From a checkpoint of a small image VQ-VAE.
Model: decoder norm batchnorm, decoder activation mish.
Training: soap at rate 0.0045, 13200 steps, batches of 128.
Data: trained on crops of objects in photos (Visual Genome), 13.7 epochs.
Rows from expert 6 of block 5 of the encoder, named by matrix and row number. Rows with one number belong to one neuron. Each number is 128 + 24 x the weight over its row's rms, rounded and kept within 0 to 255. All counts start at 0. Numbers have three digits each. After the name is the row's rms in percent of the matrix's.
# gate: expert gate (encoder.blocks.5.mlp.gate, 8x320x160), inputs 80-159
# up: expert up (encoder.blocks.5.mlp.up, 8x320x160), inputs 80-159
# down: expert down (encoder.blocks.5.mlp.down, 8x160x320, transposed), outputs 80-159
gate.224 081:104150113157104138129159133130122105124134129072090115146148075099090118135152169134107157140142107131100161116105113153140103118133159102160117149140134111152136106092186104117121115135154117198090164118132097089167076126176122147119160150
up.224 086:141147106086087121133142099160140135126139140132134120154088105104058122088151119158147118083123121107120118157077085133118121116144134109135132155139138125147159130110153126128114145151129158095100131099124146131162086114097096160119102120
down.224 066:182114125142127147069121139121166133130113104124097101131121112111149113177172094130182124115123115142101142149104099136118099107158152149092137111139124131107148134106096121189117129094128153160157143138118118099112147151181217134109107126
gate.225 133:150113127155144075114134103149184163080087124058138112149119120121094153145121114127147093107118143089126156149121121144096129105117156119123144135124132138133145160104113146153091179141104150130145115127097094141125123115058128120107092143
up.225 151:142136152132132125128110192089132077105116141078125136195137130115168139101141132143158162144106099140116146151114115168096178095184086127125144094140122152120126140094110130142083116129143098111096160125087095150101146138128150129163084107
down.225 132:107113104096151136180125130145131140132147117094122117119126130115093136150091119129093125117120126130112152163182155137123140098109111090154180133117141103163070118099096102129131128131117105107131104115124129153140081118119102110101143106
gate.226 127:171136114137127105130145081137143144098160140111131151139162151150111147167106086118128142127087126106116136162134099135118135130097130135170156139058105109166140082119125126165155128174116157141111108155126126097120075141110116098127125126
up.226 131:141136126144088125119120073112107163086145127101131158108140166159113101119101101136141151142102165119110121145122126169113133148105120140180124126045092126135135113127138143157170085183126170135126127135100102111126115115146112111124129140
down.226 125:136157118107101104144137111119146110120141107143135063129107133119190143133168157078120125141118122080099124145190119112146122127127133116146131136145139106090114118154096120098132147125146127171135108121083131110119102143082105140091077083
gate.227 120:148119126154110132121114112124131115136147100182154122124107155110156184159076098096115144130104108130142149160102116152162077131112117125131128154131098143117152108093141138149108082141140126162100154087209095111091097130157141121146111145
up.227 111:089124102102152136118139155135132104141135112072105145116121119129111100069138116148166118112145154133128109092131153103094181121149127145107147103134185123129109096153129128113155144119138142108161110167030163150136142108106159175120119115
down.227 124:113096097122084139081137140134152131136128147115172124148110119114139113167130170121130137103105065149137182105126154135160106159123132120193138194114147166134111158143131148150107175134154151056133154131155095140163151101142122135132092143
gate.228 109:143127113110106135103102134139149056128136140128117116127134103098134099069141145137161142148169168136159083134145122109135134135086153145086137138170138148151129130183099135101159118137120108171143109127128108152102088151142123116125134128
up.228 116:129103138120112162109113145129115107166099140117122127137112094133160139103148140120102103163152126125132102119113150118120149140116128114128168120119150105158096110143104162069118118136105136118137146121078099161154095116130123128138125103
down.228 117:131114093129162112182167109095118179147116149147138099143127133099178164139146126120140140119128175072122177102167138125116108124129150117173112136155151122116094145128163126135107115149148145103091099134121138111128122125090142163117140102
gate.229 096:136143105124107149133103100099129137127159108097118157122140105177132141116118173124132127124105136144103152148125108119107127138098099113127169111063185140168147124091117147139124100105141144093104124101159097119129115135165117161135100135
up.229 088:139131123115111129122089110099133135155136117116134110128143171181131134144094178134137138105136141147121169125125113097105129094113117115106159110117167134175130144101130146161120136095169151094126105090141082143141101137169099144137086146
down.229 098:153089111138127119112158117111149119107097132162091110127173099091124149124134141083149124133131158101121120153139121134138127151110148123103094177129144142160144103150097131127140159164129106091151128126155150079102132111119145117159156103
gate.230 099:158167105128127127140124108127124180118166094121151134113130083153143129148130136123142141134118110141113097138091128113159099159125099154065110141137112129067175145109117133118105125097145094103169118082163143098117139132136095126100182162
up.230 115:121147135121142131156139104126161173142128088070108115144107106176118144098160118170110124128142114134124131123108137124097144140141145115115143137126105107116135128104110150148133110135161094119156075138155106142148149130101119121118129103
down.230 113:104153136109142157121133099148079181122119169165103119128141135103128078139114182102156110095134149140162155130136144123141161084138177155119152175146124164133081136152192127141146141134159111150147157101097105083118190119141131085125141127
gate.231 057:152099168102153163151146119107158167110117148100132115136137128104111168093145137114069095090118113119125137114109128089156128150155125137166149152141131106131139144147105138131141139142116119059116162098132111083085162118194096125141150141
up.231 053:175131098142130095173115119133177175088140156143096159126177112148130106177101120153112132125129098113129122117184130138141157123082162143091113149142102129171159167113163108133165102119134142156147149118109107147098095121111102150114113087
down.231 058:174128115108126126164124133169110128117134119121075130097166120104192165089145087094123137082111114122132166114187101125122187121212099094115081128117087140141164166125123098120140109135158129133120145141134139159129114085122117123152122141
gate.232 110:156119111121087121132113119143173080152104169107114105128125126104090135153091110157110135128144115176117153161189112145139138126142120154070162140104093103160120121144113143118135091119116116147093176122162147130095157155135100095141150199
up.232 111:162127092112131118144095122120133111134103136094102081120140092104086126159092134187087165123144118198108151161150124147137123109138132145081159115099114141145116155150152137121141101114139108113108178125145106138112159161176122103114139215
down.232 123:123093130150150132126110124104127138116132154154158165132137123112117148054166110089139126140140124105115122105096146123128111113171143139115101131148146129144122112141143141155122147109139135157160095107140097121124151101118121136145092180
gate.233 069:168148146129170128115099127139154139143121141143117141075178136142164100113164132129117145083137145155131143121126196117123152138159157090157112109116127146084142140100211115142135111128139133110142145115158073171141109147103142115100085112
up.233 065:175133154139173139085101131139144134168113136099101119100132156129098131141137137123117120137136134145109126119125177119098119123137176107141123131104131123114159159128167131163166126135139131151073137096141109186146133140099127088089105113
down.233 071:173141155084141131144138094150111100117116131152149117121140116104168103143138178127110120184140131078128132148160153109132157149145137144117109127162140118122117163138108114098148158128155166157101131109105161124135043155104107130096148148
gate.234 098:122106181132065106139134127118123117131114153108182162145115150109113088101157171138087134124121110161114142135125120154125175112111156128126131147131118114122110125115140148141114132161080135105097143138133117159148064083105126133123090109
up.234 085:102126162174088109083134130111116141139110168117150156113128151098120094137158154145108115128119108178112139150143109159117165145108161136145106145103124123154088122128088146132100146159078127094111137139122150139167051112088160119128151109
down.234 098:158178118112123133116110110106141104135136155133076162114123125102127109125112114166162111110170112117139154129206110124168144124113110120083113143172171146157127111153136096124136086139117141040114124102135148126135092135130080153123101133
gate.235 121:132109149134139128189101174112066141144117147110150094156105166170093139132107099141114147091117150124141135166086121160114105105147127134149129156118129142137101099116149126127112162103107121142116132119135142135142084169123100101134138095
up.235 119:110093079106103100125141114125166165097180126109137112126114108055108117142187153096150086141147151143141090116173145127118121135078123139131123134115139105153136138110138133118161126133144154097110135115136127158155179127105141157119126158
down.235 125:113140151116116120090108139119114154145110114164145084142157119148140153083143146096093161158123145085161159126105142121118166122180095130136116127114118155110075091133153109141114102103116172144111167110164092151111113099114113084167091131
gate.236 107:139133107094122127085181122165156153119155095133126098167126134163067106163147106119092086128116112123159136104181137135140162136151154103133092127149162143129156098146167147152116144151128117114131146135147135150128129142135125107118108131
up.236 096:103111133114095119158138128151149091110103096132145130111144077101159145109161158116081146120111130142119141139150113147117105103104118118102106113129133144150073142150119130098129190119139103109178172158176166109146079122115100115113165131
down.236 110:173142109157130115089136168122117135145131115141143146137136135103127138158103095160106128118122116144115096122133151118109168151166121118144155143155082155121132127123198138133100130109133089120158145128141092120155132171134127141107132086
gate.237 109:152112152163131162155135139114159125095124124082142083152134140162096105118116080134112135152138191125126103129150176114151161129123106102100138160079149114157168122093116134149121123148114138141126101126127108144105132125167085102141118096
up.237 124:149129145125090162156134105101180143099108155103084108122169093145130138167100135156149137155112184122114145090112107097116115130129127143161133143125149129156124136109126134124146147118147125127129145177100122151101095118167131134108136107
down.237 127:089154129113145140100132112149072155105102152164139159129138118103157118074174148116104130158111119160128127174157152119139078119123155133112149142150119133151089082129139124138125134151144137089151109133112095121144086143108121118149154121
gate.238 093:104110141122076101132125117151134141134139112131142096142114115131108141112122112146125161140147126074120125102131144124152145121106143134142126134161140098141125098121097156148113160183125158103097149096143094124142078118112163138116139128
up.238 095:181125076125098163170158162134094127130119153114107118174118112117171111129128151123122090128128102131181107118162125144115065125147081131110137140133102132148122132105146105110144112104148105127136122150147186093097141118160112126144119114
down.238 108:079118161140129147096155118099140138123128172106146096124126150137128163129138106142070123135149152134167152136173108129113109119131133131140143121147075120111102103121126123149155160131141120133101135158131111135144086145067180164094141093
gate.239 120:145180125108142136149134149117105123136100120106099074139110149132128106126144132124144147116078169118141127118127109121085133142123112114174112114167138113196119094127171109130128158098146133109103113122170141146121115101162110109121123118
up.239 109:137101115149088121113137104113141150121176135170176180112144109135173141126103141111108114163161064120141155141144149141178132125144130125126124141089119148088114142119055129119116106143130139135104155115087127117145095145108161146093160120
down.239 122:127154121154126138145133157142072121142127093111112083156112151141094128097150147092159146117096149079120140108112135149125148141105110165137124134098165159162128181102189112129138133110154141106106169152110114093132182125145105148109108112
gate.240 100:186130124142104174081133125099140166174130117142112055124134178121122157133162171124129055142131109146138128112155133114101115157148130157096137161109107098101115146129148129165134099146122140153106099072121121086126089136152110152107134153
up.240 104:181136154116131151107131146149167152143149119112135058121064181146115137138136158113116084109153151135124117099164122126094131139143120151072167152126078120107122116109135116169121103141110148119119100085159155130117090146168110143141132163
down.240 110:093133106157131117139167127132098130139131123078120219149139116150175125144121102090131141101081147107125110131090111096143146142104156117136103116125175109146092097127138103117168135109122141137176109136113147122078157075116157120125146136
gate.241 075:148121092180127113092124124141104153138120122088107141120116093124147107161144129110117131144124118098108093098147143106089155118054151083132174161110103108137117113125088139149138119144165147176137117122121160114139079100094101135115090097
up.241 072:107173145120120121119103168119119137116134114127151148121119145136124126129139124119092118121106141143114102153168126150153106139165143138078111156145138092105122095109113092109104159152114123073079134104122121104090111163134179126140146139
down.241 068:120142112144124135132139120140104127139144111115134124113135138117206111088112102098110106130123147125158128139088136104141109135125119119092075115137108181107168123159155118148106142137146109164097160120111126100121155142106109150143114175
gate.242 104:139118164143148115141075160159134088118081102141138114133114107087155135176071127087150128134146136121123122123107120128139165115194115184148144118125133128142130120152094114155160160091111130156124072135146153105104141155104140131115134122
up.242 124:120161104094084165099143106102111109126158142153067120135160134147162147115155136133088109143121098118139126151120085145108098111118083085118151108155123133102133137095142103115116101111163130149109161119142128118093119119137130165103132119
down.242 122:108091142132143115156105152150139132125111146112147151097129131130120136178109110095137113124122182120119150144088110134157117107132110122155101118124131154142163086140147090140117102128123128123102147104128152170151144158103104117104122137
gate.243 106:121111165121193116136156136104069145125088119216106163094107123119143131142104122120125127095127132136129142112102100132112143145166140127133131128139138164132119108127108124086085145109142142139121155102103157161053134106135123102113148124
up.243 112:159144146113171124169141122095106145108079107193083165127124130133139133138134113108122149084122101155103131115076106150145136140126152097121119138114136167131133080099110124102106093131128130177080127103120133125108136122124116141121142093
down.243 116:139125139155153130189129194142165135103070119120157115093158130180163125128110105107155118111120148137096134130130115148139158128079162122137162112122111124145107150147110127139129098131125147094128147146158130096133123123128129108113115120
gate.244 105:147126122150095146126102096100125094132152110139168138132093160088146138166122129138142112126135093120163126119142111145125126150154114130082153111132089159090174158140110127165111099149137129093113114123102136076155114176135154155106133092
up.244 088:103138151078089106133131141127108105135093074109095174150184107166048106073150107114152151141138164111099089089128135133120175119149152128132112120133158114122116136130146112110150158114118139165130144113169142147139134130147136137154114130
down.244 097:143136157070099091123140122148161195091106143150116176138088134122144134105199132145112124118143112132136192142170145131081121081138104111091137102161104129098098125108161115151147129122129128070174122123124132134128112135130143090135139068
gate.245 092:137133125127131122146140122136123087142113151099117109147172100108117160093153125133163129145114125127115134138137140174095098145131115081221109072120132145132110114140133155102103116179131156106110132119122124108189115136154111148141132137
up.245 087:133140159156090169156137089113136206142128116145135141140121149132133171161155138129117111135124145103096089131110108096115119100096174098086065147123166151118107115162112144132113119152139084156133147138131144152170151127157135146105164108
down.245 081:139115178149123144144165115092154172107118122118123109131136123103120095157142105093123106133116111181088155142137145145107109127183167139169125160153130125133155109105111153112148125095143125141198133140098130134138100158131139158064132152
gate.246 077:121088120143124107092136138098160180178137141110133161118155121134108142171117128147108127131150178170109140105151171128149114127120158134162121152105103132105098123125159168136088070135123124113144113122124125142136128119177097166101100106
up.246 077:095152083105103140135131093120120137124164123118142116125067146117162105107126126156121143124137131087098112126146090125135097126100102119133149119124153117150168133129115136130154135110177138172091148130115143103124066105075153127147145131
down.246 082:117133124096128158087092148108160140113089145097121151115128107156158137148120147133157137167119163110117139132129120137164118170095127123097141105107114125101124159155081150146083099115135134101173147106126117143134137108084143166123059132
gate.247 090:123152128147149112074090112142162183102133129131148157121110105121126116175111134151120129121077138156123175112104115130115149115120141182094152110137182150164111156112145161094098107096163123110154124088129132155154117133119139110129145148
up.247 094:129110103151120120146178133134056110119122123121123120096168135151144116100142148104151114116146129126140108147125134122149101139124101094112151135128071103103160137102122104161166149144099134160091123165146123104107081174136121132141097108
down.247 099:117164109146107121103108189163109077137130110128160151072153119107156108121132163092103121130159104143131190110162117154158125166083152143134131107137151166106135153168138123133096135088098108103141130138140126108132077123139132141101161121
gate.248 068:135127126107127165163128107125111104188117144142101137148139069067175139107138142122101117139122160057125085123128098127122116115117138088098140127135097130143113122177108112140156087131111154179111114086100148139123111141109107148117138152
up.248 063:113156153157141120095111128149144149088111097130192113084093170149090117110083133135133131105148123157125144128107167138123136137139133152119117125130156138047142107107192114085109099120149109177147137159144090112139160113145159117150117113
down.248 062:169108129131134123082140132152132107139103117126114098148133145152167143180088091125128137166096104109128132143061128129177128134133129132152130128118117141124116140130176150152132129148141094123130110135110159070107127179087114127198154112