config.toml
train_examples = 123503
crop_scale_min = 1
bottleneck = "vq"
encoder_layer_scale_init = 0.1
encoder_parallel_block = true
encoder_moe_every = 1
decoder_norm = "batchnorm"
decoder_block = "plain"
lr = 0.0045
precondition_frequency = 32
adamw_lr_other_params = 0.0027
batch_size = 128
Rows from block 0 of the decoder of a small image VQ-VAE, named by matrix and row number. Each number is 500 + 25 x the weight over its row's rms, rounded and kept within 0 to 999. All counts start at 0. Numbers have three digits each.
After each channel's rows are labels from the 100 images, of 14976, where the channel reaches its highest value: "peak at" is the part of the image that holds the peak; "patch colour" is the nearest of a few named colours to the mean colour under the peak. Only what is clearly more common there than usual is listed. The data: crops of objects in photos (Visual Genome). In brackets: how many of the 100, against the usual share in percent.
# conv: 3x3 conv (decoder.mid.0.conv.weight, 256x256x3x3, each kernel summed), inputs 86-171

conv.107:487483499490492485490573485501494490482494506488535498493502459535514457500462518518489528504475490494481520522507536521495476490520494505503497510492548466492502476481463497481470482510490505478509496487473481488497497479473490475545479523509459529462498481
peak at: top right (34 vs 11.1); top left (27 vs 11.1)
patch colour: white (98 vs 4.7)

conv.115:431483541527511432497483482515489494522448483495500498488485504585500465525483498510509512503478528506490524493453495528490485476467496492492507453503494485510526524513491533497477516534538513547507472500538495489542515491511510491490483522517511518480450505
peak at: middle left (43 vs 11.1)
patch colour: grey (67 vs 35.5)

conv.63:537516500427487440497459483494505493481464511524507517525476478539514487485519483517499552504512554505487481491460492525513507515517526505476502503491527489513516501492504505495486483490499458492471512497528486471526510500484500495500488515397494517504512494
peak at: top right (79 vs 11.1)
patch colour: black (82 vs 12.3)

conv.102:488501480508468544506551484537488510466484514488514502490502504580498485515489486484525525527474467484478494518482525519496500493509489500480483513527501508498486488479503522519528509521519500482508506490479450519487535506504492493508490521446528495470513476
peak at: top right (60 vs 11.1)
patch colour: white (63 vs 4.7)

conv.16:485536509532510385532545494533506497540513486511492496514501494451476482512475507491505503489474506493468523507555527488494478479500541479487455509549510485537481517531491521463501482524510540492485503489477473486526512487505495509480489527481514502502500468
peak at: middle right (28 vs 11.1)
patch colour: black (54 vs 12.3)

conv.48:487527490518501527482506502451510518539487484514516486488456485547540490495509436523513503517523504493471504546445518513455547482476492512476495489505525514518462548458494506476496551538515501506492528500540504520495500512501527477489508494591520537505483505
peak at: centre (64 vs 11.1)
patch colour: white (96 vs 4.7)

conv.108:492520542441531431478467495500522492484499510513516512493515523518527500467541515496493470511517536486483518521485494485545468500463442495498492496500475504499516512485509522505523524548496429497493486479499447509495504513472510516501520528456504495491459474
peak at: top centre (70 vs 11.1)
patch colour: pink (37 vs 9); white (32 vs 4.7)

conv.110:484506525431460477506413490521515503524490511503504478465468504482488510513493482472481503503527471509481521515523497474524504485493482490522518525507533491532474465483485497516511477518483545463455515512512472513489488474534513533490481517421504533475487522
peak at: top right (47 vs 11.1)
patch colour: black (100 vs 12.3)

conv.208:496520511439498469502456507507495490486503497502508486504515501524464495524499510509465517458507464495518500489524538488522514505486494502546471500506535521536488493521503503486477499548479463495479508491520503504519524514528551500487448503527462484499481454
peak at: top right (57 vs 11.1); top left (37 vs 11.1)
patch colour: white (84 vs 4.7)

conv.100:564494531433474567492497508502478508497525525525501540486491502460471521534480452459489559511473473518476494514470534496521464479490510542482502486523499488477472489488507517423507472511484491514488484485518541488448477499505568499488530498553511506503540508
peak at: centre (69 vs 11.1)
patch colour: pink (80 vs 9)

conv.135:540523481455493481474452534459509482517524474479516489523487507570537504518506507523501449518510467481502515501491519506518492534495477474446510475448515548495517512477488468511493539473499513493503483513518512496508525515487485518494459486475482464480509477
peak at: bottom centre (43 vs 11.1); top centre (35 vs 11.1)
patch colour: grey (64 vs 35.5)

conv.57:568500504441515583542552511485516522506510493514494524467498491587465507482517474504499546485521531474470462481522490491485523504531485525447503503560504499485479487496540506433497498505500503512500516497486497496497509501504460501521496526479498511520493494
peak at: bottom right (29 vs 11.1)
patch colour: grey (68 vs 35.5)

conv.81:459473530571465512497528503472441483487496506508476490494496510567485450507451441518499479464502536504495476504494491510553492522468512495493486470509507464520529491498497464510487489522510514515493478493540464474550469492450511490523490518553497504495488507
peak at: top centre (30 vs 11.1); centre (28 vs 11.1)
patch colour: white (79 vs 4.7)

conv.40:419508485511483455506477490508493497499511512536497477515497486494492526506491509493462524518496508484534501520455480469512482480512493502478515500511511485483514468461505494500519529498495464479482464519496522480498484508498488491526523509498467513501491527
peak at: bottom centre (58 vs 11.1)
patch colour: grey (80 vs 35.5)

conv.182:428519496577511494545572493509515499490520484518517463484493502433484461516526509537500520514510509488502492492474494486496500500493490488498487484432508500461499500500511511479482526481518562496499519470502521467490505512469538480473499474440488492501517496
peak at: middle right (31 vs 11.1)
patch colour: black (99 vs 12.3)

conv.139:507474490398521659511512500505530487517511525506489478498496490477499501525512525496509476464510514502497512501499512477495476497501511517461532501492486476492509499500480505480485472478514490510503507513511508502498499476491589494511474477574541483492474515
peak at: bottom centre (29 vs 11.1)
patch colour: white (78 vs 4.7)

conv.101:503533489490530582504452483509498528515497496481484509486497526439521526526496467502474543489514501506501477523594520530524542539490466505513508504524479556535472502501557471460474486510520497508500491534504507515509476511491537487479521472484499480499498480
peak at: middle right (46 vs 11.1)
patch colour: pink (32 vs 9)

conv.18:467493503610503584520620504507506489507507496508492499488511514558485491480488482499526508482506514489487506517458518490501502496494489509475487495515523507497497518496503505465493485519519490481497498501527490518488499486491537529506488504507515509489506480
peak at: middle left (28 vs 11.1)
patch colour: pink (41 vs 9)

conv.114:489471508464519400486469488482524483492484517456499510533494517430520507491500529489497522503495509507521516504483482527500533505524473534506479490497479499487515490506532471501504464503514519483484519538507466487533502535509513496522514532515496530494489531
peak at: bottom left (71 vs 11.1)
patch colour: black (96 vs 12.3)

conv.161:525505522447475540503552517517491478475493484511495528506503500558503506478497469487486508511504478477464526532443553504470494552501481468527452491457517481500486530526479549471541518496495475467501482511492495524480494543502475528507528530506497492530549487
peak at: middle right (31 vs 11.1)
patch colour: pink (38 vs 9)

conv.124:529462506497519568502530532489493494472483489497491518495503485587496535480484495492505520526473515503505519506504501526478509516493486521489504521480496505465508515462510513510496524501516506508532482515533481490508516494503500502509487492539482484510499539
peak at: top left (30 vs 11.1)
patch colour: black (54 vs 12.3)

conv.23:447498496445500545515461440475504492542483495519530513472523519535467521525482490482512526478487519515500491497514488503530456488493477533481500504489488489483476491489517523470476485478507537471510487496504491475524493486525500541511466485461509524464520519
peak at: centre (61 vs 11.1)
patch colour: brown (88 vs 34.5)

conv.184:534474504474464502501540487470516479469488487501501484544507523535515487499483497514493511519490528475517500535442496503505533525492505508498462506535528515507483488486535486477522498476540528500503449512474486496504545534481551488534521504467484501511520486
peak at: top centre (36 vs 11.1); centre (35 vs 11.1)
patch colour: grey (70 vs 35.5)

conv.163:475531500499481475545452525464516529479525454529501515538475500531490519478482541513499493535507432472531536486515531513465511500520525511494517515469524531533481500509519499493467502473490510506479509492492533476491510493484579494502475493493473508516487503
peak at: middle left (38 vs 11.1); top centre (29 vs 11.1)
patch colour: grey (61 vs 35.5)

conv.210:547504498463519505510437494518520505476547529516497515555488481427464494500505477529522515522489500473501488492497480472510490457508491519516480455501514488465510521489453473503496497506479540547518506500503517493495495524497511533519478487529507506508510524
peak at: centre (43 vs 11.1)
patch colour: white (97 vs 4.7)

conv.146:519477490509499551505436489518485497465501512503509489520491513442474505511499499475505493507527476514498509514472517505476530495496470536516519478490499502469492506518499521524485520465502529497482534503532497512493517498499536487514504471501501485492517499
peak at: top centre (29 vs 11.1)
patch colour: grey (78 vs 35.5)

conv.240:501495501512511507548399496507483519489506489509501480496484511517478471477512527503488527480523460475459493493544514471514470493529521489469506488502512483526521503496473512478525495505481493493512486488504528508467498496517508474500511518557483483497501463
peak at: centre (30 vs 11.1)
patch colour: white (88 vs 4.7)

conv.195:548497467518543568517483512473504498486471474549524484502524504520536512522533526516487487532538517488490449499477544526493512501485518524500519475479525498516521498458499489506471563472493524512534514481486509475506523499532491499529471519520510523504541467
peak at: top right (46 vs 11.1)
patch colour: pink (51 vs 9); white (29 vs 4.7)

conv.143:564467507579493517499552468498503498491463503485493526528494476535460502522499508508506497497490476498482496491452508520517498507462506507472514508515543462488490492523516496538517512516472548510517498478484482503515501472486486518530519502438510530481488457
peak at: bottom centre (36 vs 11.1); bottom right (30 vs 11.1)
patch colour: black (98 vs 12.3)

conv.215:499531478413509563522455469499498502517496501511500474501486505517497458527491492520522469493512485472510488503513518465529522495489493492487512514498505511500524485539494483461526468500460518502508520462523519488514474464469532490493462508567502486483481478
peak at: top left (58 vs 11.1)
patch colour: brown (63 vs 34.5)

conv.96:482530490475468437493566500512504523477515442511503551491495498443412467491499488499523471513512520485500482482452472480522495504512526501533505483475521487516483490500506509469507501508493462472531467462469525494526505512501478508527515505495473486497504496
peak at: top left (78 vs 11.1)
patch colour: black (99 vs 12.3)

conv.194:506502496516471409504506490496500518500518461536500489459474498495489497491483497504500515495506491480526494495475497508473471540490469467480505456454505492499494480500515520463495504512509477473513506519496515509501479496542500491474542500520478496448520491
peak at: bottom right (31 vs 11.1)
patch colour: grey (82 vs 35.5)

conv.121:562487508442500452467413521514480526482532482490470476475518504550526512517490478486496483494509482497496467492464487516530491488488498510494514538481487460481523516529467510513507522502508528492490488496494500503485489489489470466519502518573494487497508512
peak at: top left (33 vs 11.1)
patch colour: white (54 vs 4.7)

conv.242:470521503563507476533415514498495497504492505489521498481512516429480478517504510530482524494497519493490487499463486482494511478512498481518481476494502492481480485498509475510487502458494545497506509498514499476504513519481496499506492496519497493522507479
peak at: top centre (50 vs 11.1); top right (27 vs 11.1)
patch colour: orange (60 vs 1.1); red (26 vs 0.5)

conv.206:490487512523493529514441481494525490517532506496489491527465511510485519510494519515502515530510500491527520479500500484505469511482484484470468483482504496537503501474525490513517567490503538495487499515509476479480493479517517514459549515464509498520471502
peak at: bottom right (30 vs 11.1)
patch colour: white (95 vs 4.7)

conv.231:552476505415524481506441503514500486488486504480493506486514508550478506482522527513510463490517543486489510491394504506505517513501496464486502480508523470515523512507504493479518504545503557466511446502515504507538509492465556509498455483501514500479529494
peak at: top left (56 vs 11.1)
patch colour: white (64 vs 4.7); pink (25 vs 9)

conv.105:526492485511530489509449528493521456487522484540458516496533498489463490479495507493549501513511519520496508526532475508460505541474499519512475551511475520494510538501492491448503528491524471496521475463502511517525507500501514493530495517607476471516474474
peak at: centre (67 vs 11.1)
patch colour: white (95 vs 4.7)

conv.251:527473474486529578481475507483494498525494485519524491508524527486501483495492548507492534489501501513492503465494505492472564502489531467489517485441506541459477515509512493541519499522532456501475491516497532499521519492531496511472494465469488468484478519
peak at: bottom right (29 vs 11.1)
patch colour: white (100 vs 4.7)

conv.186:506501503353461512509450504507525483489501500485489479516491482525490468482501481494502516463500457499501507476527517510487498525476501466486507519474485494496490501477495512466499488502490460507488517496463503515499488506485549516499507502557504480468502504
peak at: middle right (28 vs 11.1)
patch colour: grey (71 vs 35.5)